config.toml
inner_norm = false
residual_init = "none"
muon_scale = "original"
Rows from block 11 of a small sound classifier, named by matrix and row number. Rows with one number belong to one neuron. Each number is 128 + 32 x the weight over its row's rms, rounded and kept within 0 to 255. All counts start at 0. Numbers have three digits each.
After each neuron's rows are labels from the 100 clips, of 14976, where the neuron reaches its highest value: "peak in band" is the frequency band that holds the peak. Only what is clearly more common there than usual is listed. The data: synthesized solo parts of chorales (CocoChorales).
# fc1: MLP up (model.blocks.11.mlp.fc1.weight, 768x256), inputs 0-85
# fc2: MLP down (model.blocks.11.mlp.fc2.weight, 256x768, transposed), outputs 0-85

fc1.654:128128128058168104128130196153131052156128128081094128160128108128124111091136128128161170142080095097128128128130128128128146153138172128128211128128141136128151169128166128043118182140128063133005148128075128128128108073128091128128128143101128201128085069
fc2.654:128128128128128128143128128111170090037120105140128088108096112153128128214104129128156206173114112128128128128150087188128128128112161138101158128128128156128093128128146157110072216128116081128128128128181126158128182128176128107132128144107128143128218128
peak in band: 1000 to 2000 Hz

fc1.525:128128180082171184153098128128093128128128128164109128034249197178128128128128147128128160109138128090128186112153128122139138128128128155128110146197189128162116168070131128128195128128165128122128135128128128064099121079128128122128178128114128128132054086
fc2.525:128160128143067128128117128128128128143106128078128049128128139124072128128128091128128090128128128151126109116109128138085128128128128128128157128094128128128058128128145128128153128165148128128177171165141137128125110128128128084138088128128142128105190128
peak in band: 4000 to 8000 Hz

fc1.220:091115075119158128049125128213176128137128128137168128128128032143128128128090048135128128128128149128128128113128107131128119128140128136158208148077134128140068128179120128073128080114161106128186155128133128128128113128128075081193128128147083128128122088
fc2.220:128116128128120161112146208128128112209128128138128128164176122064128128150128171161128128108128139128128132128133150190128113108099112128128147089128134128128088134117146123137126138128128105128137154127208128127128128099110128102078128069090168128111061105
peak in band: 4000 to 8000 Hz

fc1.740:128162128128063128128128128115109128155123128135073128131192145128040095122128128128128215152128128147224046128128142095128113128128142128123128128132128148174128128126083128128128128158128158067128097160128128128128128128163144118128128158128135128128162128
fc2.740:128167130181128161144128080197125128175162123128132084057128070189128121128128128128128128140139122125121128128158225105101128126128109101071128128093089128085131190128168128154110128147128093102124056128128128118128128128128083128169127099128128128131027128
peak in band: 2000 to 4000 Hz

fc1.316:163128182128179115128104128128128141092128138128054128128128076128098128100091128128128165116125128128123209128128128135128179120163128061211154155119128131165060128089165128128181117128145128092178128128091128128128128128144182153128093126128128127182130054
fc2.316:095128128224095125103128128213138123128138128127110095128128128128128128156128128128128128128122128249128100126128128047111132128158069128153128128149136073128173124128128088098151128156130128128149079166079128128128140214145165128111088064128128128225128128
peak in band: 4000 to 8000 Hz

fc1.284:128128128128128109057128126084128128128092138111105116128128128128139144128128128123060128128103180117196188185193169128128128120128140128082105128128128128125128201067128131128128128115103128099106128034115062154102125086128128128155067128128128128128125128
fc2.284:128122112131133077128107002128131138091128137128105149122110162148128116112148175128135114128142128131136128128146075152128150128165167147140098147128128128128135154128128128128128073128174128128119102114128128128149128130163128180160158214131080131115201128
peak in band: 250 to 500 Hz

fc1.206:128128095147128140128189128057134128040128202128129126062128100092092116109128128128141128128128128128116116128128098128128128119115128098090128128100128128128067183133200128128136114128159138180128112128128060167128153095056128128080172128128096098128055128
fc2.206:128142111128076128128026128128101162128128128128128096238128168052128097128128126128128065128128098110128175171128043114077128116128127189014128178128128128128111128183128128133140177161158128128128128163110128128128128150128128128128128128128128128128192072
peak in band: 4000 to 8000 Hz

fc1.326:167194128133128128128128101184128128174128128147086090191128128128164128115106128128138150128128128182169128128106128179099065190118140128128065147134128129128073166107100217128128105128115128128128147211128170128128128188128126128128128087128128128093158128
fc2.326:128128128096106128080128164120128128181128128128128094115128128075153109128138142114128112123128128128087128128172091085128128128128128112128176097128128163063128218115146128128128051142192169120128113128173128116138114128128128128131128128110133128111128128
peak in band: 4000 to 8000 Hz

fc1.554:128128128056125128122128128153171128099077207143131086128090128128113128128128094124119128180105112128137128128128128144128128128141129128128128062128128128128128147128141143182086130128130120105119128128128128199092128128160128128113113045115046176128178221
fc2.554:128128128113128128070174237128160111113128122128128137128152144128128128128124132114139128080128147111128163163093128128100128094128102139128174095128123128112105128128128148172149179128088128113128104128114128133128128128128128096128128100108210160079128128
peak in band: 250 to 500 Hz

fc1.634:128182137128080183128128128055128128053110188165158137128143128100128128128137128128128128116128128138128128128128141128133128114128131098155178128108128125128132128128105162099061128117184128155185146072133128128140128116099191099114128139067122170158089000
fc2.634:030128149106144166064128132050128130128157128105128128163169112173128103096128128102125128128128163128144128151126128128116180128128156097119105128133133137136128118128128109128128081128164128128128168141125128141128128128153128128128199078128196128128128158
peak in band: 2000 to 4000 Hz

fc1.127:128101146128128084150096128128169118106128189128128081107152145128074085117156128064127128128114128178128165128128137101151128194091209128137124100128162170147152056174128128215076120145128128128190155155128025129133128173157217112106168128096207128083128147
fc2.127:179128155128246128119132128212128158128127128128124128097206105210105128068124128160128168051147144108134104138151128185127126136128128126109128137149128128128128128195116128099128128144128132141109121150128128109175128128135107128152128128115128128180085128
peak in band: 2000 to 4000 Hz

fc1.646:165050156128106128128108099073147127174128200128128142128121069128194041119128128173128128153105100116140137128128096128135128118128188128108024102128131128128141153156144128119146128128117175128121128180122075076158128128128103150194128116048159062073076137
fc2.646:172111118128209128075053128205105164128128121128179167140140128128093118128128164159128128216113110128123128149128154128126128135128104128128117152128155120142132147128128128128125128128120128138167112128113128128092158128175128128150129128128162128171128122
peak in band: 2000 to 4000 Hz

fc1.575:128128128128128096129128160166128095128181128128120128109128187128201096128128176128155128149128129166044128132128128128128202128140128142128128182141087128095201128104128128089118079128115128128196095128128128128128128128078108094164128054054128077128128157
fc2.575:128139128207128128128148128128170081098128159128128098143066131128134128128152176187130128033150143090128128087165062128128128128128097125128034111128128065176062140128170128128109144128128111128128067092128128145128076128100147130112128149122160188128128128
peak in band: 4000 to 8000 Hz

fc1.506:125128128128139169194138128128128128101128128142193167078241128188128128128128100107128128128128090128128128078111128125128124128098098145110128114129128128128128128109128149128162131128177068131128042128071159083167128128133128128151157128090128148164131114
fc2.506:128128128128128128153149186191128128078101128107128082128146156126089114078128190160128125128128128195128128128097128128128111115128128128131200128128118128128097072128137128128128128155172128161128123103128128100128128199128092128128102128128066128099168115
peak in band: 4000 to 8000 Hz

fc1.717:181128128128134128128128128128128072137112097128109128128128128134128102124102128128128128128104023128177128076082148246165128128128113128128128128104128128143128089128165134246128128128096128108128218128039128254128128131128115128123154128128128128128128128
fc2.717:085099128128128131102153063128128125208133108128128128084128138128128150105111020128128101128142128128140105162128040033128128128128063128154160089154128060087128212128128166128150128156128128128128128128196142128146092128133128143173128128128100103171128114
peak in band: 2000 to 4000 Hz

fc1.62:128128128128113114128128128128148128128128103137093076137128128086128150032191145128128104158128128107128156143147128130128137228128128114128144060077128086128143155128166064169128090128128128128129128128160106154132128157145173199230128128087207082139114176
fc2.62:128128128186211114128068079108128157129128109092157127128220137106112120115125070128128128143128112149100128128128128150122128163146128122074157196128128128128188035128126128119128197121029094128170116128070141128128128103087129128016128076128000243237128107
peak in band: 1000 to 2000 Hz

fc1.0:128113087099079128128177010128107128128166128128128128128068128128089128122128175165128205128128128128128099129128128128128128128128174186128128135128128128128137128128128217128128103104128128084039107128128096128128128128128254128081128128122145112070146128
fc2.0:128128128128170119074128196082101128128128159184128128128142100112128128142166128128113128170106128128128149128128128128150128128000128128128128157128176128128174128098197128137128128111216128173128128119088128147128128157098102128141128117128128128128128128
peak in band: 2000 to 4000 Hz

fc1.401:181128128160107128172128199116128137182181201128130147128140128158053128128128128150128128128128039100104187120109128096128144097059091128128128128066118159128101088089128128128128157128128167201128128128128098090128084128128157161128128128128146060045174079
fc2.401:128128142128128128128128053125128196184062143112128128128104126061162183128152128128128188170128113192128128128128119158158128128066128128128084088128128128128178128105096128099114127128128128162128128092128128128088113128147128128128128128159128096128128128
peak in band: 250 to 500 Hz

fc1.336:128128128094128128128128157041066163128156128128128078114128128198128172128126175143128176128128128169128128128128173192128128128162088058128128128160128148175128128180135128109154128128128147128094089128128070080211128151128255122128128128115128128069110128
fc2.336:128079098138133128128135117239123096128128125128172128063024136128085093128164154159128128128142106128085106128093128128128058130128081128128128129128116128143111128113128128142146133169067128157180137121163128128081128128128128184148138173128128143181128128
peak in band: 250 to 500 Hz

fc1.622:000128128128128128128128087128128128128128128128128128107128128128128172128128183034128128128152121128100128128128128131128082128255125158123128128128066143128128220128023128128128090089208128128128179088128128128128128128198128128129078151128086148128128128
fc2.622:128128128128080128093128128095128115085128128128179128128128128128102128098128128207157147128128085047180128128128235128128128128128112103182128128100128128093086128085147114128128128121133128151128128128071080128128154128128128130128128170128097128110006154
peak in band: 4000 to 8000 Hz

fc1.45:076217128128150128164128084166128146128128191128161157128145128052128161132128144128128120128128130104141146128128128128128128128163128149128128128128047107128161128128128128188128128128129066128227128128135128128098191154128128138128090128128128128128128061
fc2.45:172138117155146128128179036128128104053128106128173114122128121048141121168066133128105098201128136176065110128171074128128128124128128142092161128128128128128110133138113107128128128128128128116128152151095136147128128128128092078157162128128128085128128128
peak in band: 4000 to 8000 Hz

fc1.260:128090128128096128066121128203110095172128102128102130128091128116083100215128128096128148128135155128128143128085128139128170199128128088128197128118128117187057238139128085191128128128152128128194156128137128128134128128128123128160128132128074190128128128
fc2.260:161143128127128174081128200128128119221128093128092128108128100073128170179108128114156128059128149128168083128122143128128132120112128140095128059128100128128128171128147128121163128134068079128128128187255151131128128128128128096128128086128128186146085095
peak in band: 4000 to 8000 Hz

fc1.726:170119102111128177113128186101183128199125094128160109128064134128192128128042128128152143128128150128178128128128113082120079128128128173128058074128121098128128128135128138079128128128156182101128110128103086151153128111161128139085066128128128175075010188
fc2.726:128128128102068060208128171179198202128128128128128127128092128105128128149071104138128128123128128128128154128096159095087128079128128178127128128128115136110128119128146128128178024127131128128131128128178128128128128128128128128128110094128237159128008140
peak in band: 250 to 500 Hz

fc1.196:138128092128223128128136098138128128128128128160128179128074135128128128128205128081165133121085099115128128128113103148161131172022190055125191128127049135128128097122128120128128128128188128136128133254136223128128149105128069128128101173100072056128138128
fc2.196:180128079128242089103128128209128135128049128120128185128128120128161128128128152128094106178128128096186128155199083128128128089114082128170128225096128128128066098128084165112149128128123128128128128128171109124042128189128128143049167087128128128128097128
peak in band: 250 to 500 Hz

fc1.22:005120128128144128128128108165097121128056128122167128128083128137057128161128128128128142128128128128178101128128142141128128128128154097139236105050086128099217128071128128128116128128128133133105128128129128128128128128128128128128128128167128128128128165
fc2.22:165180081128128128128128128169128141068116142152130128128128132092128128128086111119128139128127155255128168137110080045128162032147068154128105128138143128141128139128109128128115128128076128128128144128128157098128133128128173087128109128128048140135107095
peak in band: 250 to 500 Hz

fc1.319:080140153128128128131109128093116128128164132171106129185128142145102191172128128128091128172149128118070121151147134128147128198214128128080054124103170153128128093128206107128080086128190157135184128117100128206145067128108130127128128192164070182138128128
fc2.319:128128128128165128128108128146128142145128121106103194128103128122114128128128128128128128195119141114128108198128066128128116128128165107128224128128138148214141138128089136103152156125128128142150128129128128128128128128128061128128128128128007171128065128
peak in band: 4000 to 8000 Hz

fc1.34:149128128106128154128128128120089188128214128120095128128073128125157222185081112128104145173141128171231128174128128128128139128128128128159128088065145135035197128186101128128128128110177093128146128128112128128100092128128042151128141154128116128158128128
fc2.34:164128171152128173070195179075128128094128128102128177161120128010162167128128152142106189128128166151128183125128128128096128128168221128189128058128143128128128114128128128128128109128128123129094128164128128159128087185128128128107128088128128128128216128
peak in band: 4000 to 8000 Hz

fc1.406:157083107128121133128170176129128093128128094128155128128128128128128128101133125168128204128118128128128136109071162076109235128208128079167131128128128128074099081147030128108122168114128128128167230111128128128151136112128128128091103128147125200128153128
fc2.406:128128122142128090128128140128070128188128179128226128085128128114095128134099110128236128128128128128128177215049232128128128118095160128128128128128128128181051088128128152161128128143136135128128176114128128128128148067104146179140109175128128104128128090
peak in band: 1000 to 2000 Hz

fc1.408:117040128087128100102128116128128128027137085128207155084163128126165128119128128128128128175128161128128118128145128128128123128146128128066058128069128128128152210128088129139095128128128135147112128031156128128128128110164110128036130128128128128128106088
fc2.408:147128128128136128082156128125128095156109088128128144102133128071097060128085119245145128219128171128128128128213135118128128128036111124128128116089128128128128128128189178128128128161128147128114128163124080128128113128076128077074128128128097128128070128
peak in band: 1000 to 2000 Hz

fc1.64:128067128172128128056128128103128076128128132063128128134128128128139128187128101128128139128128128143153128128128128089141084060146156078094139128128128128128206128187128169148071128128128108150130128128128128166128128128101128111128059000128255128128135128
fc2.64:128138128128128128128128255128182128203128128128110128124083128128076128145128130148128135178128128128215128136122154128128128128128211129074128128083128131128179176128128147128128128122090047120170128128085128128128128099128128098128128128142183128128000128
peak in band: 2000 to 4000 Hz

fc1.41:164069128128110147128115097155104174151103128128149128128158085128128128128121128113111128194147123104166128097142162164128109137134098128165159144128145103070128146155128128069111128113161139098128128103084124088128128128128128128128193143128118085128089128
fc2.41:128110128154128157128149128154153141133128128128128128128166138128128128128066159224128128199128128128128133128198135094128052165128128164171176128087128084123128128123135128128087136178143128095078128128128147106170099163193128096149120164128086128175128172
peak in band: 2000 to 4000 Hz

fc1.687:128160087131111128120128151190101155128117128080073128128172128128085130141082128128128128161172037128195153128128128128086118151098128044157034128128128139126128137166128133128188128107113191091128128128128125199129114201169128128100117128098073181128128103
fc2.687:128128095156059116101037159075052128237181148128034178085128087128128128123128128128128128037130113206128128128128141128115128128171128173128128115128093128128128128120095128128128146152128110099097132176128147073128117152148128158128095075128031128128128186
peak in band: 2000 to 4000 Hz

fc1.641:128222226128128128000128128128128080087128128151128098113128128128128128128128128128130128128128128128175128128128128160128185128128128128128128094128128165128128128182128112128128085128128135128128104128166121128128128128128108128191128128128128128128128128
fc2.641:128085139128128128128035128129104128157185128128179128128128115128128131128101128118136128162128128128118128191128128128128118150228128128119172121125128128128136128128136128153128128127128160148133128097128128133128128128143128128128160128128128128128201128
peak in band: 4000 to 8000 Hz

fc1.301:154130128128051140164126128125128128108128128128172120128128109161128128149128114128128192128104139175128145128128128128114181128128161128066128067128138128168128128150128128128128129128108128114128074128128157068159102106128128133128029128087128128128119111
fc2.301:189082174128129215128069128128128140128128066101128128128172106128128163091167128135150128128128140087128128128160128174158128120128128128164147165187128164145128128128197155128141134128027116125128128128130128143071124096097128128128128128149195116206128140
peak in band: 2000 to 4000 Hz

fc1.465:120128096072138182128142128128206128139128187128128108092128069128128128128128093128078128094128180128165128174128128110128106128096128128223186144128128128128045128128128128060128128098128056128105128128128156128128128128128128101170128167128182128054128128
fc2.465:128128128133128128128112162185128117128190183128128127128085128128126107128089098128147114128148128220144128128155128128128128177128128169160048128128128128128149083084128141109130128089143128140114128158128161198079128160128128128151233128128137128128136103
peak in band: 250 to 500 Hz

fc1.108:128131128128128128097128128128140128128128128128181111068128119167158204157056141128128128128128128156089128112128174196128144128111120128128111128113058128128128128185034132139128128128128085124128128128128039128128128128128161217128031128181128128054128153
fc2.108:128128109077125141128128009179128128128128183196128129113156128128128128092128128111085161128091173128128128128057128115095176128128128062128128128158128128109201066128103135128128110128128128131128128128247128128128128049128149128128161137128065128128128128
peak in band: 1000 to 2000 Hz

fc1.309:128162127185128128128128128169107128128101097128134128173075128128119128137133146128120128128155154128128133128128128085128162106202128132151057141110172128189094128158128128152152152101128103128127109124174070136085128128091142153128128128164128128128128128
fc2.309:229128128115138132128162161038116096128128091128128111083128120166110181153128179128090092063105128167160125122118116128128125128096095128107128128128128144115120128171128128128128146112145197177128128149054128128128107108128128069134128145114128128187128151
peak in band: 2000 to 4000 Hz

fc1.644:085128103128139128128128128074128128111134204128139168054156108128128128128128133128149128160128131138149104128106167148128212180165128130128128140128067128122128113124095128128178128128176085128209107149088144128128128128166128128128130062128172185128059089
fc2.644:185128131117133128060128097098113128060128128128203128147183128189128128128074089128185128217128094198128128128128128128154164105092160122141128094128128124128140128128128128128128227118120132128128128128053128129128128165116128158128089128155214128110172128
peak in band: 4000 to 8000 Hz

fc1.358:128128128128128128078128164057104089128128060128138128128133094128128128082189128080098128128128128128128128128128128128142128141128128128128128128190128128091159128128128146128128128174128128145128128128093128128128128128128128128128194128078128128128128128
fc2.358:146128128128128154128128068203128148016128107124128128128128128128128118128161128128128128128105146176128140126148099108128125128128189128128128128185076128128068128200128128128128000120181128128128141135111106154128128094128128085128128207128133128147178097
peak in band: 1000 to 2000 Hz

fc1.12:102128114128128128128128128110128128096068173128165164128086128116128128113128128128128194128133096077128180128187219205106072163128128168128128128128128128128128128169128128128142078128128128092128128149064088128185093128126174088063171128121209079199128108
fc2.12:178104128128128128128128072128192165058128101128128164101197139115128128128180128128104166142128100128128128176128134150128128128171185128081128088128128181128128137128128152102151105092149168134162072115116128128130128128128161128149168152168255082128128128
peak in band: 2000 to 4000 Hz

fc1.69:078124109041128075108149126103128128128128128187107171124033128076128196076128128137128173128128157128128099128128169139128096092216128159089164112100171128158083170128128128128128157089112077128229128114128083128155128128128114128150128123184128128076225128
fc2.69:128128133124084087128128128128128145099128121128147128128128116039091149128128099128165170128128128128159096128128104196128128128128184128142184103145155168128128128128128172155117132076111128133145153075169128128128122128128128128088067064138212110128133142
peak in band: 4000 to 8000 Hz

fc1.659:125128128071128216132127128128128143128128128128212115051212128128108128053128128129128128151128094128130103128128155128144128128176128128128128128142128145128128128128128135036128150128070128133239142161128128178149128128128155128071105128128121128128128128
fc2.659:128106118128067176149125212074084128128114117082128119128214146128128128073128146151197128128091128134136128128106128175102154128128064128076128172128111128142160128118128193174128128128172142128147128183192128128135128128075148128133128130128108087128128128
peak in band: 4000 to 8000 Hz

fc1.25:128067128128128158128128122128169128128201163128128128057156049128168108064128080128128128104083149146128157115104128178128128113131128127128162184127128128074128102175128213087128128128128130128128115118128039128153128083176141128128081128087128128128128128
fc2.25:128128131108128140166116039173146129101128128084128086128128128111121128103128118067128108128128128176101128117094157221112128128148102141102077128151080133101128141128082097156128068088128128128114164140128138210140135128169128158128147152128073128204196139
peak in band: 250 to 500 Hz

fc1.551:128162128177128094040149128128163134128196113130128128106161096117128095159128128128128075128128154128108145123128128139140128109082110113240167128128017128154161107128165128182139078138143128128130104060154127061140105132206211128149128178128128143148170074
fc2.551:127128153151094128095191128128128128114154128151147128142144120178165184162108115140128128054128126155094128128113159151128128144077129128126176128128156128128067171120128122110128175128128105128128140140128128139167123109112164116114128111105255086100128116
peak in band: 4000 to 8000 Hz

fc1.714:128174129182137128128151128128128128128199153128159128128128128128128204110128000094128092128128158128128128128199105128128154128147128084112103128148148128071128164144135128128137122128138186128052093128145069128128128128128042092128128036115171128128046137
fc2.714:095189144123101037128128102127097114128120128170128128128139128128171160156108104128128100119099135227128128126117128128128093128128149111177195107091194128098214213150107120128128128103100126128128029097137103128128128141128128128073157128128117128128218128
peak in band: 250 to 500 Hz

fc1.435:128128128017032127128128128128128128157128128128128128164128175200180096128128128128128191128128154128128128128128128128128128128128128128128128128122133128083205128128128193085164131167128128128128063128128128128128128047170128128154128128128186252128128128
fc2.435:128128128128128128128128128128128128110128128128128128128128128084128128128128114128209128128072098111128128128128185128187143142128128107113197128128061128117107128106128128128128128128193091107128128128065128128201115128128128117161128128128128128128128158
peak in band: 1000 to 2000 Hz

fc1.500:161107075128128205128137152105128089123128057059128128092128155128130115128080128086128061128210198158111179150128128128121128151119173128063176128116089128128128133128045178104154186128178128128128189118148170125158089082167107128085114128084167128120144122
fc2.500:128128131128094128128137112104143158128128128104168128178125120128054128057128092128123149161128137128085128101170128096135128091128084135127162128168156128108154128103128128161128128128132128093090128116093128128128128128075160128202128128096245167082128128
peak in band: 2000 to 4000 Hz

fc1.709:128128128128128128117067128107128128128110165128128108081128165149128128181164129158128097117172199118188128128128128099109069128093128128128177128120213123153128108138105128106128140128128106128138079146128120128184128128078178155128128128128119089128128057
fc2.709:128062119052190128149176128128067128128113108069128128175154146169112143136062130128057125057118128136128128128164096128128128145128128183173164128128128138128135141192113092091102128128122121128128128128080128096128128147153137161155173128102128128042086128
peak in band: 250 to 500 Hz

fc1.650:141166146101158149128128041162091128159054128128128142128106059128196128128128128128128128042128128128038128128184128085136128081050128128153161128164118144128171128163046128128128073128128055128135121200162128128128088068059128129164128128128128128128162128
fc2.650:075178128128128128128081255128128128057128128154114162122130128128113138139128138128128128128128143128172128128123064128128101128128106128109128128087128171101128145128128157143128128188128128128128128177128112128128164128099128088145213128110128128128190111
peak in band: 250 to 500 Hz

fc1.688:128128128089128141053128128128101126128074152128172128128190105204128128119184128203167128156128128128128146128128095128131128128211153141070117128128128143128128128128128117116049128151113128128105137135128110128128128085128119128178128128136062128128128128
fc2.688:207128167128056128128128128029133137128056128128128151128167128087060128128128157128128103128128128128121073128128032128128072073128128128053128128130169128128128128128163128128161138128128128156128070171128158147128128128150128128128174164108128128128063128
peak in band: 2000 to 4000 Hz

fc1.369:138175128128155128129128128143128128112113128117128145145163155128173097128135128091128138128128030122128208128142128128128106128128097024128139128158128128180128078128003129128155128128081128099070083128128164128180128144128121164196128101155181128128157128
fc2.369:084149128166067128128128128146107147128075140128079128128128128095143128128128128128214128128128128106081128128160084218167100104128152129164049128088128040105159139090128159128099128152128128137099128128175144091103111128119128108128128162136144179128132140
peak in band: 2000 to 4000 Hz

fc1.394:128128128128057158086128100154090106128138138137128128172139155128128128128128128128101128180128128128128116105128128154130102128128187128128128197132128128168100128128183115128072134128217128128100128079128128134128107128128128108128128200128128164142102128
fc2.394:171128128208128128193128148186147171240126150155128219128145128128128128077126128128128150128158128128210212200128000131128088128128078110065136128128128128076128128101101128078103123131158128128128089128171128113128128153128078124128128128128128128128116128
peak in band: 4000 to 8000 Hz

fc1.382:073128020034000137128188171063128128128135128097128203128128127114128128073128147128128128164128128128128128103128111128128129128133138128081128128128128128128173128121153095192128170128128116128176128128128078128128100118131128175128128128035161128128128128
fc2.382:128128128086128128128128128138183128128128118135203128128152128000128128164128142128205101128135128166128128115080128091124128086128072128170116128128128128128128128099128128176165093128120204125095128126099128128095128128128128128128163128128128188199128128
peak in band: 2000 to 4000 Hz

fc1.48:079118128189128078128067165128128131128128128177096137128128128128128100128158181128128140096158128128128131175128113062128110108128084128107120162156076147128128153067122156131128128104197203128152065077128154128128094128128090188204123079128138128077192128
fc2.48:128190157128128114128128159128128108128104128128128128036149106128045124128202128104154142128097128172128128128148128066138169210060128128128112128128128128128128171128128128128128128146170209128112128145193162145060131128128069112222128121137078192065128128
peak in band: 4000 to 8000 Hz

fc1.713:053112128000159197128176168128071125128143128128184128127128054128167128080075144123109106128141107128151128103128146128128128128157128058128128191197081111128128119128128159128096128145198027171128130128206090083104128128190100128128128128119080133163128128
fc2.713:156128128128100162086128128251153128071151094145128069128236128128128128128128128097128128069118128128128128128128125158128128184131128128128202046128128148128068175128102128116153128106157128128128068182128128128176128189128098114128185128104198107128164171
peak in band: 1000 to 2000 Hz

fc1.269:128128128128128128128128109128128125093096091128141128139108128128133128227128172128128128128131128143128128063080158140106110133128166095127099128128128128102116063128231128128149128128082071128246147128128185128128128128128128128150082170167127160128128128
fc2.269:128128158128151128128128148058128128128113128128156128128128127037105128072098128165108142216128117173128103182116128205128128128067071158089128128128166148198139128128130154128129254128128100136165195105128075150128086128139109128128128128128128128226128125
peak in band: 4000 to 8000 Hz

fc1.528:128128093140128166145211004113118136128128150098197188128128090088095128128128128128128128128128128103146097128085169166112060095128194128090209092066161128157179147128140150093128144128128128128179193128106128082128137128172171128128189128137081136128128128
fc2.528:145128128128128103128128096128128141177128081096131128158207088050127128128105120128128129176128128128152128107182183128130189140128163128153128128128128157128087074128128128096128128128067126129128153131128128128128196128173128118073137138128128128128255128
peak in band: 2000 to 4000 Hz

fc1.265:128128128127128128038130116128128100128128128128055064076128128128128128104236103100128128128181143128098128128128128113128128128194142128085128128157128128128128093093123128128128078128128171217128168128153128081128128176128128128183128109145195128128128128
fc2.265:128128128128128128128128051126128073128128088121128128128111149128128178146128128062128128128142094196128128128128091128128128147220131128213155173113128128128091128128128131153128075137128128088127128043214128128164128128128099163128128128128109133215203128
peak in band: 1000 to 2000 Hz

fc1.494:128128128024128148128090128128121128113128078128128128119060128128122164161128128128128128128128130128069128128167128091111062128128128167128139128015128160128184128128128128136128182147128137128128089128108087128128128113093138128090106128128128227098039200
fc2.494:102128128128200128128128128128128140128115128128128181128125138128128074128183128128128128177146128138179121128098038128159139054128151128111128170128128128128202128128129189095180128162060128128182095128128167059128128095128128128102073128128028128128128202
peak in band: 4000 to 8000 Hz

fc1.1:089156128128128128128213128128128112128185128128128128128015130128181128128120162128128128128159132128030128128128087128128066167114151128141128128089120128128095090093075128128126107131128128083077128161128096128128128122128042197108213128161119128128057128
fc2.1:128128134128128165128128035166120128076128078128135128143128128236124177111047128182154182169123143109077128101128128234128128198128124128120128128128128112128095128128132128128137197193250154128128128128128092128128196128128128128128128057128059096128138123
peak in band: 4000 to 8000 Hz

fc1.46:126128127083128128128128128129147072128008178144208128128128128053128127128062128128128128128196128182128169147131214128128128128128128128128112128128128128128128173128128128128128128176227128128128147111122128134084128128128128128154128128113065205171128128
fc2.46:069128128128141128108128223039128090170173128111128145113082128128105128128128128128143128128120112118153097128128128092109164101128123157139128128128128150127128128128076205106128128148126093128154168139104128128136128150128128128128128128112128128152000093
peak in band: 2000 to 4000 Hz

fc1.750:128187128128128071142131128204128128128166096128128128128164128128186111128128128128128087155128093128128128128128128140128113074128184128128096128108143128128180069132152128193128128093128128051128042128128128128119128082171154100128182012151192128128128122
fc2.750:128113128097128128091081048161128183074116080091178107071128149187164159128128159128138128128140108134128128128128128060168177128255128128104128128060128128083128103128138099128128196128128128128128128128165105128106104128128124128128130082172147060128097178
peak in band: 2000 to 4000 Hz

fc1.739:201128128175084128077201071223128128128038128174128128128088066128128065128074035149112128128116128128128128173103128138128198163048149128115103128127128128112128128128114128154128128175128128144128128128128128116167128128128187176117179128086105084192128128
fc2.739:097128128143128128128137255128128127212128128128128128155128162051128172135128102128181128037118154128128182128128128128128137128164128128075128128128128147128128162128100117128111144128085123135114155128128146083079137128128128090113128128116128145083155128
peak in band: 4000 to 8000 Hz